python train.py --model="model that answers yes/no questions on an image's attributes" --dataset="telescope images of galaxies (Galaxy Zoo DECaLS)" --train_examples=22083 --image_size=64 --crop_scale_min=0.7 --horizontal_flip=true --translate=0.06 --cutout=0.4 --questions_per_image=8 --encoder_arch="densenet" --encoder_norm="batchnorm" --encoder_activation="relu" --encoder_depths=[12, 12, 12] --encoder_kernel_size=3 --encoder_stem="single" --encoder_growth_rate=16 --fusion="cross_attention" --fusion_encoder_width=256 --fusion_encoder_layers=12 --fusion_encoder_norm="layernorm" --fusion_encoder_norm_position="pre" --fusion_encoder_activation="gelu" --fusion_encoder_mlp_ratio=4 --fusion_encoder_head_dim=64 --fusion_encoder_fused_qkv=true --fusion_encoder_bias="all" --fusion_encoder_qk_norm=true --fusion_encoder_parallel_block=false --fusion_encoder_inner_norm=false --fusion_encoder_positions="sincos" --fusion_encoder_cross_attention_every=1 --init="small_normal" --residual_init="none" --optimizer="adamw" --lr=0.0019 --beta1=0.9 --beta2=0.95 --eps=1e-08 --grad_clip=3.0 --cautious_weight_decay=true --steps=6300 --batch_size=64 --epochs=18.3 --lr_schedule="step" --warmup_steps=1260 --weight_decay=0.2
Rows from block 9 of the fusion encoder, named by matrix and row number. Rows with one number belong to one attention dimension. Each number is 128 + 32 x the weight over its row's rms, rounded and kept within 0 to 255. All counts start at 0. After the name is the row's rms in percent of the matrix's.
# v: attention query, key and value (stacked) (fusion_encoder.blocks.9.attn.qkv.weight, 768x256, the v third), inputs 172-255
# proj: attention output (fusion_encoder.blocks.9.attn.proj.weight, 256x256, transposed), outputs 172-255
v.3 046 [114 101 163 173 141 169 109 137 105  95 165 112 143 120 147 102 121 139 132 111 125 147 155 150 145 140 139 132 149 141 120 122 104 104 174 155 122 191 133 107 197 124  76 153 115 123 108  86 134 136 202  64 109 129 114 201 157  97 156 154 111  92  66 195 187 135  88 125 113 120 148 117 157 147  85  91 110  55 146 115  80 201 159 111]
proj.3 052 [137 119 111 129  77  97 113 116 134 141 127 129 116 156 157 164 120 130 143 198 138 129 119 130 100 145 181  94 147  76  99 155 143 129  93 107 168  28 157 147  63 137  83 156 142 139 132 130 145 111  70 115 175 119 121  72 107 145 139 119 124 124 163  80  82  50 120 116 108 104 150 161  68 124 138 132 116 204 151 178 135  61 170 137]
v.4 054 [130 125 133 102 114 131 137 152 154 185 147 162  94 116 131 134  73 116 133 173 117 104 126 170  89 147 115 134 122 107 164 115 127 122  70 107 160 110 142 165  95 138 105 120  81 120 161 136 131 120 215 155 146 103 240  53 227 110 135 105  82 132  39 103 143 156  68 121 117 127  82  94  98 112 175 143 185 104  94 166 109  84 119 110]
proj.4 050 [121 129 148 120 132 127 147  88 120 140 151 120 154 100  98 161 174 133  89 103 156 100 138 117 135 105 117 132 142 106 122 128 167 109 138 116 100 106  87 142 110 192 132 151 130 113 153 107 131 162  60 118 129 127 147 135  48 103 164 211 126  78 136 143 107 139  93 103 111 108 183 187 121 145  92 104 160  94 219 108 171 158 108 174]
v.5 096 [136  88 109 101 167 145 147 126 124 109 133 123 180 144 148 168 135 134 139 126 128 136 130  74 134 138 121 202 175 183 125 132 105 158  89 117  70 172 171 155 190 160 149 123 149 122  72  91 106 114  91  94 173  92 140 143 108 161  87 150 175 144 108 177 160 138  94 124 141 172 153 167  99 128 189  95  64 162 140 101 188 195 133 134]
proj.5 101 [104 133 146 167  92  99 122 128 155 123 113 113 112 103 130 111 127 118 101 125 121 127 114 155 139  88 114 109  83  95 144 143 112  97  94 146 145  84 108  89  94  96 105 146 118 123 182 197 142  98 167 117 104 191 172  85 212 124 119  77  88 145 152  67 121 121 130 127  97  78 120  76 136 146 114 158 174  66  67 148  72  60 151 130]
v.6 054 [130 104 108 127 137  94 118 122 149  82  91 136 136 135 142 181 123 128 171 161 147 138 143 146 135 134  99  92  91 137 140 144 115 138  80  85 104 155 131 149  17 148 143 114 170 129 149 134 135 119  98  90 102  94 171  98 147 175 122 127 163 137 139 101  63 114  83 144 150 161 185 147 183 122 173 102 124 169 174 127 158 155 128 216]
proj.6 056 [191 149 137 114 104 119  89 112 103 136 158 114 169  78  87 129 154 139  70  88 211  66 147 127 142 126 115 149 144 197 124 124 111  98 210 136 146 158 101 151 177  86 105  82  73 139  90 117 130 147 149 130 124 137 110 142 133  85 126 138 118 130  39 158 186 135 196 141 135 117  34 133 101 102  96 138 112  49 109 101  81 141 135 120]
v.7 059 [ 94 129  88 182 129 134 119 122  79 118 189 121 170 108 155 136 159 116 101 101 109 188 107 106 185 123 146 118  81  97  91  96 144 146  96 140 154 182  94  78  75 102 100 134 119 100 137 158 110 128  92  51 108 178  91 145  81 132 106 127  98 114  94 161 145  85 124 160 119 141 187 155 151 121  55  45 148  87 205 184 126 169 133 188]
proj.7 053 [191 128 129  85 132 123 147 146 139 151  95 110 105 129 131 109 108 163 135 106 106 126 145 129 158 154 161 155 109 191 139 151 153 130 206 141 135  95 164 134 120 122  80  64 104 139 128 114 144 119 135 156 155  82 107 162 149  98 109 132 149 171 149 108 140 138 169 138 142 118 138 160 109 131 148 141 106 187  94 138 117 174 147 119]
v.8 068 [121 127 122 123  99 104 103 130 150 105 131 137 108 100 119 123 112 119 157 122  95 124 167 166  87 152 119  79 103  78 118 144 147 106  73 145 133 105 142 128  42 117 126 131  72 119 165 171 136 117 167 158 108 130 188 101 160 132 155 151 130 129 140  84  62 134 128 153 100  82  97 108 185 140  88 181 188 125  88 162  97  76 126 125]
proj.8 068 [142 123 167 110 147 143 132 153  43 144 156 118 186 137  91 149 161 137 113  83 149 114 139 139 157 153 165 122 158 107 152 111 141 146 180  97 101 141 107 131 169 138 142 136 133 104 107  64 146 165  66 130 148 127  61 146  44 126 124 149 127  83 123 229 170 120 156 115 138 127 141 182 137 131  96 132  93 126 202  90 127 159 120 153]
v.9 076 [124 146 132 108 100 116 136  95 177 156 132  85  69 136  97  94  81 174 127 135 123 130 137 155  78 145 115  86 114 108 139 109 148 131 130 148 149  75 114 107  78 114 110 122  97 103 185 201 158 146 171 153 101 156 152 107 151 110 167 150  87 137 165  58  84 131 171 144 132  58  91  96 179 132  60 192 124 145  77 161  87  28 119 116]
proj.9 081 [178 117 143  92 139 145 126  87  73 123 141 133 183 157 124 181 158 138 153 106 121 134 127 111 154 154 169 169 156 117 136  95 110 148 170 119 106 158 131 147 159 154 170 111 111 156  81  72  92 148  84  93 148  76  99 136  96 128 124 187 173 113  86 208 165 130 152 127 157 182 169 169 107 123 122  89  97 124 147 116 145 212 111 163]
v.10 065 [100 122 134 176 150 151 139 105  81 132 127  97 152 118 122 117 153 149  89 113 143 143 131 107 117  85 118 165 145 158 132 146 132 107 151 128 121 174 103 103 225 130 125 132 113 140  97 101 116 159 110 111 124 133  95 149  77 140 118 137  75 111 132 180 183 127 146 113 144 150 100 151  15 100 120  50 126  97 156 114 149 166 106 133]
proj.10 067 [105 135 109 121  98 111 119 157 197 129  84 148  82 134 164 114  96 120 131 148  75 141 119 145 153 100 114  65 106  96 109 153 158 120 120 120 113  87 167  83  61 100 112 115 135 110 136 162 145  78 187 175 150 150 157 115 170 122 125  60 129 146 160  73  66  97 120 153 109 126 164 100 187 118 179 162 155 181 139 164 144  59 138 148]
v.11 055 [131  98  81  98 118  97 100 155 143 125 128 162 157 118 135 158 127  89 158 133  98 105 134 153  69 143  91 140 113  99 150 136 134 117  73 136  98 148 167 140  84 133 113 119 161 153 148 125 110 119  95 135 182  97 134 105 137 146 116  99 114 154 174  89  17  86 112 132 131 115 146 134 208  88 143 132 118 155 147 148 183 137 132 167]
proj.11 059 [123  99 120 171 139 159 167  71  44 172 166 137 136 111 109  86 153 116  89 120 165  93 137  89 130 133 114 142 121 136 114 144  61 115 205 128 131 178  83 143 172  50 131  70 120  95  87 142 135 142 106 173 121 185  92 167 111 125 123 154 135 117  67 175 211 170 171 147  76 162  98 106 130 154 100 162 131  45  52 146 110  94 127 113]
v.12 106 [119 183 147 164  76 110 105 114 122 146 110 110 103  79 113  83 127 135 107 158 129 118 116 182 136  92 120  76  95  73 140 100 145  85 134 197 195 103  92 121  91 107 119 140 125 137 185 158 135 138 166 147 101 175 140 124 151  88 169 130  73 125 157  88 103 106 134 123 136 100 142 122 172 129  73 134 192  88 135 159  65  70 127 129]
proj.12 109 [151 125 104  81 172 148 152 139 120 131 125 132 116 135 144 163 123 119 181 107 111 156 157  83  87 185 152 165 174 149 122 135 154 158 158  99 108 145 151 125 149 162 139  88 160 120  75  96 105 152  70 114 173  62  82 177  78 134 117 174 204 127 129 162 116 151 126 140 166 153 115 180 127  95 156 130 106 203 174 108 183 168 131 114]
v.13 112 [149 114  87  85 137  98 146 203 161 134  97 140 137 138 132 139  87  99 156 145 181 130 126  85 153  91 154  96 100 142 125 140  87 144 132 129 105 145 107 140 140 112 116 128 167 126  70 125 139 111  49 137 197 107 164  75 161 158 107  76 120 165 105 150 122 111 136 117 167 168 119 142  81 112 185  99  79 162 110  89 178 126 134 136]
proj.13 115 [106 130 191 189  70 104 133  88 113 131 171 132 113 119 132  82 186 119  99 129 143 113 144 206 135 117 135 122 133 141 129 121 127 121 145 142 146 120 120 128 122  86 135 126  65 117 189 142  93 134 198 147  78 136 144 164 135 122 123 155 105 115 118  68 136 112 145 176 109  83  96  75 173 157  54 142 158  99 101 185  49 112 124  91]
v.14 057 [141  80 122  89 130 149 148 160 112 133 101 139  91 139 113 189  94 150 198 120 135 134 139 112  85 135 167 104 123  89 112 151 127 186 178 139  79 120 115 120 133 178 137 124 118 144 163 116 165 141  38 146 148 101  61  99  43 137  79 158 133 129 200 139 120 117 102  99 142 129 120 139 138 166 162 130  67 175 213 120 154 161 147  86]
proj.14 054 [167 105 156 125 111 126  93 129 188 106 177 152 131 137 147 116  98  79 132 137 168 102 138 130 106  92  88 169 107 164 134 147  80  78  86 130 113 144 121 143 141  58 105 134  95 122  88 103 112  94 191 166 105 147 162 159 237 122 141  79 153 199  88 122 175  81  83 137 150 138 146  93 143  81 165 142 142  82  92  93  82 158 155 127]
v.15 059 [127 122 119 124 104 144 147 144 188 134 138 134 130  98 124 110 108 130 159 164 108 130 140  99 151 127 121  80 117  83 137 143 167 126 101  87 134 114 119 123   0 162 112 131 114  79 183 113 149 128 115 135 146 136 160 136 193 117 148 138 157 182 119 124  74 123  93 112 131  97 131  98 222  95 134 185 129 125 124 121 119  80 130 138]
proj.15 060 [175 113 156 141 126 129 160  71  92 158 144 112 160 135  87 174 129 143  86 127 165 120 151 160 144 147 131 192 130 132 154 104  91 114 161 133 141 165  71 142 155 161 103 133 108 128  92  82 131 176 106 135 105  55  77 141  72 137 107 155 153  85  58 140 162 192 126 103 155 163 109 172  88 121  73 102  96  84 154  56 122 188 129  81]
v.16 072 [113 101 112  73 140 110 144 165 166 111 123 123 167 138 107 144 150  99 134 153 150 120 131 108  90 103 142 113 133 142 153 129 133 149  94 105 129 163 172 126 116 135 134 123 175 145  75 111  97 152  87 142 200 126 152  97 154 148 114  56 126 129 141 137  97  88 109 134 146 169 133 140 136 105 187  83 102 170 173 126 162 168 159 122]
proj.16 068 [103  97 148 167 163 142 102  25  91 138 148 162 165 100 127  94 153  94  34  97 151  99 115 133 154 120  85 168 113 154 146 137  53  98 128 144 158 147 111 157 117 115 126  94 110 115 159 135 168 112 133 133 107 149 132 130 165 122 132 166 142  77  71 165 170 175 137 180  80  94 120 128 176 144  29 154 141  89  61 133 102 147 110 105]
v.17 053 [147 107 142  75 144  92 153 157 173 134 150 131  92 146 121 170 131 138 136 193 152 106 177 146  73 139 149 134 162 187 158 120 168 155 110 149  96 116 110 124 108 166 123  99 184 115 123  97  88 145  81 160 189 113 147 130 161 167 127 110 144 140 199  71  72 101  94 103 127 140 119 182 169 142 163 122 103 196 147 126 151 119 147  97]
proj.17 057 [ 84 102 119 133 121 132 136 106  99 163 121 143 112 111 145  71 131 104 129  84 161 108 128  94 157  90 124 115 122 122 129 174  49 106  96 119 131 167 101 160 160  75  92 108 152 105 115 131 113 176 117 146  80 153 161 134 147 112 129 145 122 119 105 228 206 190 113 136  85 111  90  92 167 116 103  88 129  43  43 117  83 134 134 123]
v.18 055 [136 122 161  89 144 128 153 135 213 119  94 148 158 158 147 142 144 108 158 164 114  87 143  88  98 146  98 116 155 136 119 148 147 152   0  71 121 180 170 134  66 145 137 107 171 136 114  97 126 113  92 118 173 142 149  98 198 142  91 162 117 153 142  70  70  84  91 142 117 173 155 140 186 125 183 148 132 168 155 119 152 156 134 134]
proj.18 056 [154 121 135 131 135 124 110  74  78 143 184 132 167 103 139  64 143 133  74  93 180  94  93 121 146 165 124 159 145 154 141 135  71 113 222 172 112  97  84 150 164  63 142 102 167 104 141  90 142 192 139 161 116 165 105 157 136  90 126 151 147 123  93 205 193 179 193 129 102 125  89 129 145 171 100 150 105  99  81 110  90  98 126 123]
v.19 049 [130 105 166 185 113 171 111 106 102  99 131 134 114 102 144  73 140 163  79  97 136 126 122 150 138 145 120 131 150 112 113 119 113 116 215 149 140 141 132 125 221  85 123 161 106 122 160 118 106 121 159 126 116 153  93 175 108  77 140 174 123  94  87 176 201 168 130  91  95 138  95 127 120 101  83  98 127 103  58 142  97 175 150  95]
proj.19 055 [101 110 101 114 137 147 109 134 170  99 120 149  81 142 126 125 119 125 189 164  49 193 155 115 108 139 153  75 133  79  95 155 145 106 109  85 151  59 162 110 126 142  85 134 178 157 170 141 182  76 121 101 158 142 161  89 186 139 143  99 151  99 193  65  60 114  79  93 141 126 188 132  98 143 151 141 140 187 115 100 191  36 168 119]
v.20 062 [134 123 183 157 148 163 119 126 108 132 101 121  68 107  97  65 107 150 117 102  76 115 134 130 126 143 154 167 125 118 126 119 105 116 172 169 141  86 119 116 201  96  82 122  99  93 130 166 167 137 204 122  71 174  81 178 124 131 130 148 175 127  91 161 182 160 168 137 123  36 112  97  92 150  85 182 130 110  82  77  93  79 123 103]
proj.20 058 [112 146 101  98 116 140 137 120 214 127 143 107  91 156 137 190 114 141 162 171  97 159  95 140 143 146 153 139 123 114 108 100 162 157  93  76 103 115 154 124 129 189 135 155 144 147 125 131 130 109 108  92 135  69 130 131 106 167 119 121 117 137 150  73  66  95  85  85 171 164 163 180  92  84 184  78 125 202 177 120 183 110 124 192]
v.21 100 [150  87  94 106 166 124 140 139 116 106 154 139 158 156 129 159 133 108 149 101 145 143 120  79 135 150 125 176 165 194 130 144 117 169  99  85  81 176 170 143 165 176 132 111 143 122  71  78 115 119  86 102 156  97 122 135 123 177  84 138 194 126 107 158 134 145  99 132 134 172 133 156 104 114 183  96  94 175 145  82 193 205 123 132]
proj.21 103 [103 132 146 185  90 123 105 138 147 111 117 121 108 120 110  89 129 117  84 165 131  96 123 144 162  93 105  78  83 126 144 123 100 101 136 151 142  96 103 118 104  53 139 170 129 141 189 202 152 118 178 131  89 184 179  95 177 115 128  77  64 134 132  69 128 105 128 103  99  68 128  72 117 148 101 152 142  63  90 151  77  61 135 119]
v.22 050 [108 166 100 152 154 155 118 125  83 142 143 137  98 149  97 129 134 140 100 114 120 159  96 167 128 171 123 120 165 185 114 132 167 141  27 124 169  91 117 127 177 130 155  70 106  76 198 178 211 134 108 121  71  76  94  79 106 124 137 155 145  87 117 115 108 141 111 117 155  87 108 171 120 135  90 131 154 126  93 146 112 133 148 119]
proj.22 049 [126 138 105 163 111  97 126 150 147  61  84 108  60 174 134 148 140 134 148 145 160 118 165 108 125 132 132 209 128 141 133 130 145  80 100 134 159 131 169  75 123 201 146 193 144 167 151 110  67 144 163  95 114  90 123 116 180 119 149 108 126 140 133  82 111 114  98 131 135 141 137 110 140 101 165 133 142 112 191  69 126 100 128  94]
v.23 082 [131 158 143 121  92 131 100 105 126 140 134 124  77 106 107  87 100 128 124 112 123 139 158 150 110 108 135 116 106 109 114 125 120 112 147 166 134  91  82 144  98 115 102 130 103 102 174 182 126 127 171 178  89 176 135 148 134 102 157 156 134 117 146  93 165 160 140 138  94  89 100  76 175 138  48 199 169  91  85 147  89  17 126 130]
proj.23 078 [150 128 135  76 182 158 137 150 121 157 136 127 172 164  93 212 121 164 156  98 104 157 109 142 139 138 139 132 141 106 131 100 145 177 139 101 111 140 160 128 175 173 136 122 149 131  86  74 129 136  69  98 153  74 112 129 107 152 107 131 129 105 120 160 138 115 133 124 152 162 156 181  97 112 143  90 123 180 177 122 150 214 148 175]
v.24 070 [140 125 131 169 108 146 133  63 121 154 106 113  81 130 125 113 117 149 107  85 115 135 124 155 127 163 122  97 155 126  93 112 143 123 169 162 155 107  81 102 105  85 104 127 103 129 178 150 168 136 196 120 107 157 141 170  87 112 135 175 135 119 113 137 153 161 149 141 109 103 105  67 106 128  92 183 143  86  81 106  94  92 129  88]
proj.24 064 [133 130 116  81 134 147 141 152 160 122 126 143 177 168  75 198  92 154 148 130 117 140 130 133 157 145 143  92 116 137 136  90 157 154 109 103 102 140 151  96 115 207 145 125 120  97  88 104 121 146 104 129 136 116 151 145 115 165 110 134 163 124 160  71 105 107  96 119 163 131 171 185 111 112 164  76 118 194 214  97 171 167 123 172]
v.25 055 [151 131 166 138 173 126 130 114  62 122 154  98  91 151 100  99 131 173  60 115 117 147  90 168 184 117 140 177 131 199 118 130  66 119 162 135 152 143  68  81 245 123 136 126 128 119 179 125 130 151 140 138  92 110 110 135  86 133 144 183 133 126 141 126 197 127 125 114 149 160 116 152  91 112 116 109  64 100 114 134 139 105 114 111]
proj.25 057 [122 174 119 101  92 119 141 177 202  91  76 117  88 181 131 161 125 120 165 155 103 165 132 124 133 140 135 126 121  98 113 136 171 134 118 123 139 100 206 107  79 136 160 132 122 138 104 141  78 114 137  95 149  67 135  78 160 132 113 108 111 159 191  72 117 115 133 128 177 106 154  91 108  67 194  72 149 192 167 127 133 139 117 167]
v.26 094 [125 178 151 155  66 127 139 110 136 159 129 105 122 102 127 114 133 159 109 143 102 134 128 169 137 115 113  77  88  63 147  96 137 113 136 155 165 113  94  93  88  68 124 156 103 143 200 168 137 121 179 161  97 166 140 108 137  89 164 149  67  97 160  86 127 124 140 121 116 106 136 105 167 134  71 137 185  91 122 146  73  59 125 117]
proj.26 096 [160 123 105  73 157 144 140 140  96 128 116 137 138 137 105 155 124 143 175 118 101 166 148 114 113 161 137 151 179 141 119 101 149 127 147  95 118 149 145 116 159 163 139  92 127 130  84  82 117 156  68 115 142  57  78 168  56 146 137 171 177 115 115 185 124 149 135 132 179 138 130 189 117 122 148 100 101 188 168  98 171 197 123 141]
v.27 057 [122 124 103 146 128 141 142 148  67 129 136  99 149 146 108 107 165 130 114 160 130 160  70 146 149  94 105 112 113 100 104 103  94 142 141 149 163 142 128 106 165 111 133 139  86 129 117 130 127 128 167  75 121 126  93 147  65  88 108 111 141  87  33 209 192 119 135 104 136 132 176 166  84 115  66  60 124  74 127 153 109 212 110 181]
proj.27 051 [149 122 112 149 143 130  90 136 229 100 142 135  81 105 171 145  67 140 216 145  84 144 128 157 122 143 140 125 145 156 104 137 174 126  73 109 134  67 150 122 116 169 137 124  88  98  91 173 175  97 159  84 119  92 139  93 175 131 117 108  97 128 164 101  60 115  87  78 151 158 139 112  66 167 213 112 147 222 156 157 153  86 144 107]
v.28 099 [111 164 178 175 109 150 129  74 104 126 126 114 136 113 112 113 170 137 108 138  84 153 131 188 133 141  97 120 134  91 120 106 154 113 125 134 159 100 138 117 109 121 136 141  86 140 214 161 133 149 213 146  71 144 118 129 117  81 160 116 102 105 148  77 138 144 117 112 109  79 129  99 156 135  79 141 179  85 126 164  77  96  93 121]
proj.28 106 [145 128  76  58 174 161 152 190 133 154 106 151 142 138 132 165 101 135 172 125 103 153 107  59 109 122 130 115 137 124 107 138 146 140 129 101 131 165 145 135 144 156 105 125 166 139  66  93 156 132  53 100 204 122  96 137  92 127 116 121 180 134 107 176 121 138 131 114 163 185 153 187  84  93 176 115  90 160 159  72 199 179 136 150]
v.29 078 [142 113 156 140 121 141 128 101  87 143 133 123  37 126 121 134 138 168 100  79 143 124 150 155 154 112 123 144 126 130 139  93  71  90 217 132 138 108 105 145 187 124 121 133 130 122 166 157 148 149 157 126  83 165  79 191  72  95 163 154 136 140 121 157 203 182 169 126 114 100 112 100 110 140  98 192 106  91  80 118 113 137 153  97]
proj.29 071 [134 116 133 109 119 154 150 184 196 130 115 147 114 157 115 214  90 121 173 169  82 171 153 133  95 122 124 114 128  96 126 159 174 153  47 113 118 129 164  94 111 132 114 154 161 155 117  96  99  94 116  88 112  87 185  97 155 161 121  93  96 105 187  37  31  78  47 146 136 136 164 169 110  70 196 117 177 189 176 176 171 131 132 170]
v.30 100 [143 167 162 164 107 158 125  66 105 129 165 131 113 120  99 129 150 133 115  87  93  99 126 187 122 128 113 164 138  96 120 106 125 120 144 149 157 121 112 131 108 157 126 130  98 120 220 184 124 150 196 144  52 167  78 180 114  95 162 158 124 105 143 103 149 171 135 113  95  91 112 107 156 144  83 165 166  97 115 155  80 129 120 120]
proj.30 102 [118 115  99  58 186 145 120 188 151 124  93 131 127 164 132 169  67 120 178 157 114 160 107  75 127 139 111 124 147  95 116 112 163 138 118 118 141 163 142 137 151 165 130 157 152 159  59  71 127 128  58  86 163  97 127 112 114 149 128 102 153 140 130 140  88 116 102 122 189 175 183 192  97  76 182  96 108 148 165  95 207 150 131 147]
v.31 084 [145 151 154 124  91 113 127 127 121 150 120 132  97  99  96 109  71 131 122  99 110 134 132 150 140 100 137  88  91  90 133  88  84  70 176 164 164  94  93 111  54 117 127 137  85 134 178 175 146 142 139 114 132 145 105 133 132 123 131 134 109 146 150 102 172 156 186 137 131 102 101  79 145 113  79 171 162  92  88 156  92  60 108  91]
proj.31 079 [163 139 149 112 133 137 148 142 110 113 176 135 188 153 106 169 164 150 140 105 100 155 165 149 117 172 148 154 153 178 111  83 143 171 126 102 112 177 154 144 150 154 138 101 115 139  78  92  88 147 102 117 147  67 104 152 102 142 141 183 137 104 106 145 131 115 119 105 176 170 151 145 152 128 137 108 133 142 199 135 138 198 113 124]
v.32 109 [130  54 109 119 173 141 128 132 125 108 156 135 130 175 136 171 124 125 154 106 129 134 156  90 105 167 141 186 185 195 121 142 138 206 125  77  58 156 129 134 170 165 147 134 126 133 101 106 121 136  97  81 141 104 118 141 116 208  48 135 173 129 120 156 130 172 118 121 135 169 104 126  82  98 161 142  67 165 115 106 159 180 129 135]
proj.32 116 [110 163 162 188  82 134  87 131 149 127 128  94 139 115 111 123 157 122  71 145 144  99  56 145 197  81  78  90  69  90 142 116  79  88 104 160 157 141 113 101 103  79 124 144  96 147 178 146 100 100 161 124  98 171 154  82 194 103 151 109  76 148 119 115 160  91 128 133 105 128 177  89 143 137 103 149 161  69 124 158  95 120 116 177]
v.33 107 [125  77 105  79 177 132 136 147 132 114 145 149 130 170 142 163 108 118 177  95 159 152 130  86 110 169 123 165 179 178 102 147 102 170 116  80  72 136 150 150 166 164 124 125 139 141  81 107 142 115  99  85 148  97 122 140 103 189  79 121 176 136 126 155 128 172 121 140 133 172 101 133  85 132 172 114  55 165 145  99 187 187 137 134]
proj.33 111 [117 131 156 176  93 115 111 135 125 129 143 132 137 132  87 109 149 121  68 152 153 102 104 162 182  74 111 113  77  99 141 116  99 101 107 150 144 133  84 131 114  94 132 170 101 140 200 154 131 124 180 150  65 185 175  79 184 119 136 100  46 156 132  94 154 111 112  93 101 104 141 107 123 157  94 127 154  58  69 148  78  79 132 138]
v.34 117 [102 203 163 147  79 128 134 126 120 140  98 119 108  73 126 104 129 146  86 153 117  83 115 171 156  93 110  78  89  77 158 111 126  76 142 199 178 107 108 108 109 104 128 142 109 148 186 163 137 133 165 157 101 142 122 127 154  59 192 121  96 120 135 113 156 102 148 122 121  86 129 106 165 138 100 136 178  94 126 150  85  71 132 143]
proj.34 122 [147 111  95  61 179 126 168 132 129  98 120 149 124 143 142 139 130 119 182 101 100 174 164  99  75 181 134 144 176 137 106 159 167 160 123  93  90 149 157 144 147 167 119  91 171 137  45  88 143 146  90 125 205  95 111 160  86 143 119 146 171 135 136 157  91 151 111 133 155 133 106 170 136  90 156 126 115 185 141  92 192 145 149 101]
v.35 071 [114  96  77 101 178  93 131 203 124 124 110 125 142 150 111 165 124 107 120 143 175 134 120  64 144  98 131 163  96 213 169 112  78 123 119 140  92 184 131 149 155 100 130 111 159 128  57  76 126 131  39  99 175  88 113 126 149 139  83 119 136 138  88 186 136  93 133 149 139 190 142 165  87 134 178 116  79 120 128  91 154 154 125 103]
proj.35 074 [120 155 160 199  44 121 132  93 145 117 144 151 126 105 141  67 173 111  66 148 150 108 132 171 103 143  87 125 124 159 118 118 120 101 128 150 146 119 166 146 110 103 139  86 125 111 160 141  85 150 223 159 143 114 141 150 155 119 139 108 109 148 102  85 107 129 111 151  89  98 107  55 182 160 104 139 160  91 116 188  81 105 136  71]
v.36 108 [123 201 152 155  87 143 154 105 131 132 118 104 105  97  99 125 140 142  86 110 108 125 131 176 131 118 117  99  73 123 138 102 135  73 169 182 193 107  94 116 107 104 152 138 123 138 187 165 135 123 160 158  98 143 130 124 127  86 187 138  73 119 125  94 161 132 139 124 114  94 139 112 153 138  93 145 167  97 125 161  64  82 128 134]
proj.36 110 [179 115 100  65 173 122 166 132 111 117 106 154 117 145 148 157  99 118 169 107  94 155 144  92  93 154 122 142 189 143 117 163 171 166 128  84  96 147 158 152 158 203  87  94 148 147  44  76 129 144  78 107 166 104 111 160  95 141 118 138 182 143 120 180 111 129  98 141 145 157 125 182 137 102 160 121 116 174 143  89 191 180 164 145]
v.37 072 [ 73 100 124 106 149 111 143 158 177 108 120 142 170 108 146 148 150  86 144 151 137 143 123 136 109 107 121 106 151 141 138 126 132 142  99 113 100 164 184 114 126 122 155 112 154 153  56  97 114 140  54 119 175 107 165  72 159 142 134  77 113 154 157 163  59  89  84 103 174 176 157 183 121 114 207 110  97 152 164 132 151 188 135 153]
proj.37 062 [159 118 128 178 113  91 131  84  83 148 128 126 152  97 139  73 169 105  70  96 156  85 176 131 133  81 102 145 147 176 115 128  96  97 141 168 153 147  89 126 102  99  97 126 118 124 134 189 113 127 144 159 128 136 119 184 146 102 133 161 145  86  71 147 175 140 138 167  82 103  86  95 197 169  51 170 118  80  80 115  95 121 126 117]
v.38 067 [148  62  67  75 144 120 137 176 116 147 101 133 181 127 128 147  95 117 136 153 207 127 166  87 101 108 145  90 142 155 153 127 125 142 100 103  80 155 112 108 127 120 105 129 159 142  58  72  96 105  59 138 198  91 173  79 166 149 106  80 101 150 104 159 123  92 129 152 179 197 118 158  58 134 183  86 110 172 138 120 152 153 149 135]
proj.38 067 [123 115 135 191  94 100 131  98 124 138 146 159 150 122 124  58 175  99  74 107 160  71 135 176 120 114 120 139 121 172 132 137 112  95 139 169 142 120 102 126 141 112  99 118 122 107 148  96  84 119 147 179 100 166 142 128 162 121 137 118 121 161  90 138 128 185 117 141  85  88  91  98 187 178  71 154 143  41  77 129  58 127 115 108]
v.39 062 [140 156  87  97 135 131 118 123 122 131 154 151 119 113 140 139 112 129 165 132 110 150 130  99  84 141 128 111 134 121 136 139 160 126  72 145 138 120 107 130   0 141 153 129  92 138 177 126 154 129 122 118 107 105 149  80 144 132 149 180 144 159 154 138  30 152 154 122 137  90 120 117 150 117  90 215 145 190  99 134 136 128 129 114]
proj.39 051 [163 104 133 135 103 106 132 139 133 143  96  89 187 155  75  95 177 139 104 100 138  83 134  99 145  99 164 183 115 138 165  75 129 126 157 104 134 157  86 141 148 102 187 161 124 153 100 137 134 136 148 169 118 209 142 119  93 131 137  99  96 120 118 144 138 184 210 146 124 160  69 130  97 136  98  96 119  77 134  64  70 192 159  74]
v.40 109 [125  54 122 102 176 136 140 132 134 116 165 128 112 179 120 169 132 136 151 103 127 159 151 107 108 199 158 183 168 181 124 149 125 201 125  58  60 154 148 138 162 161 122 110 130 119 108  99 133 130  93 103 150 104  99 145  92 198  66 139 182 137 116 138 135 167 123 146 140 166  90 141  93 134 163 146  81 166 117 110 163 179 137 113]
proj.40 115 [110 145 146 183  88 138  89 135 141 140 135  98 145 107 113 132 145 138  71 154 159 104  81 128 202  70  84 104  83  93 135 110  83 101  95 164 162 160 106 115 105  75 122 180 117 153 174 148 114 107 147 124  94 185 170  88 177 115 143 113  80 115 120 121 175  85 114 123  93 133 182  98 127 140  96 120 154  63 124 138  85 127 136 213]
v.41 111 [119 193 149 161  80 123 129 122 139 144 107 108 115  84 118 101 161 130  97 164 127  93 110 160 132  94 109  70  93  73 152 106 111  63 127 190 218  93 103 111  93  75 127 153 130 134 160 155 129 127 153 153 116 132 124 105 159  47 185 108  68 138 117 112 137  95 137 116 111 100 150 125 150 153 115 132 180  87 137 153  77  79 131 127]
proj.41 118 [151 118 116  78 172 139 181 141 110 125 131 141 127 139 146 132 105 121 185 102 104 161 157 102  82 171 146 172 181 156 112 161 186 155 126  87  87 132 127 158 158 181 107  90 142 130  58  87 160 136 108 126 167 107 107 174  76 150 108 149 167 130 134 135  94 174 122 123 138 124  99 170 124 110 147 121  98 189 131 108 176 170 152  90]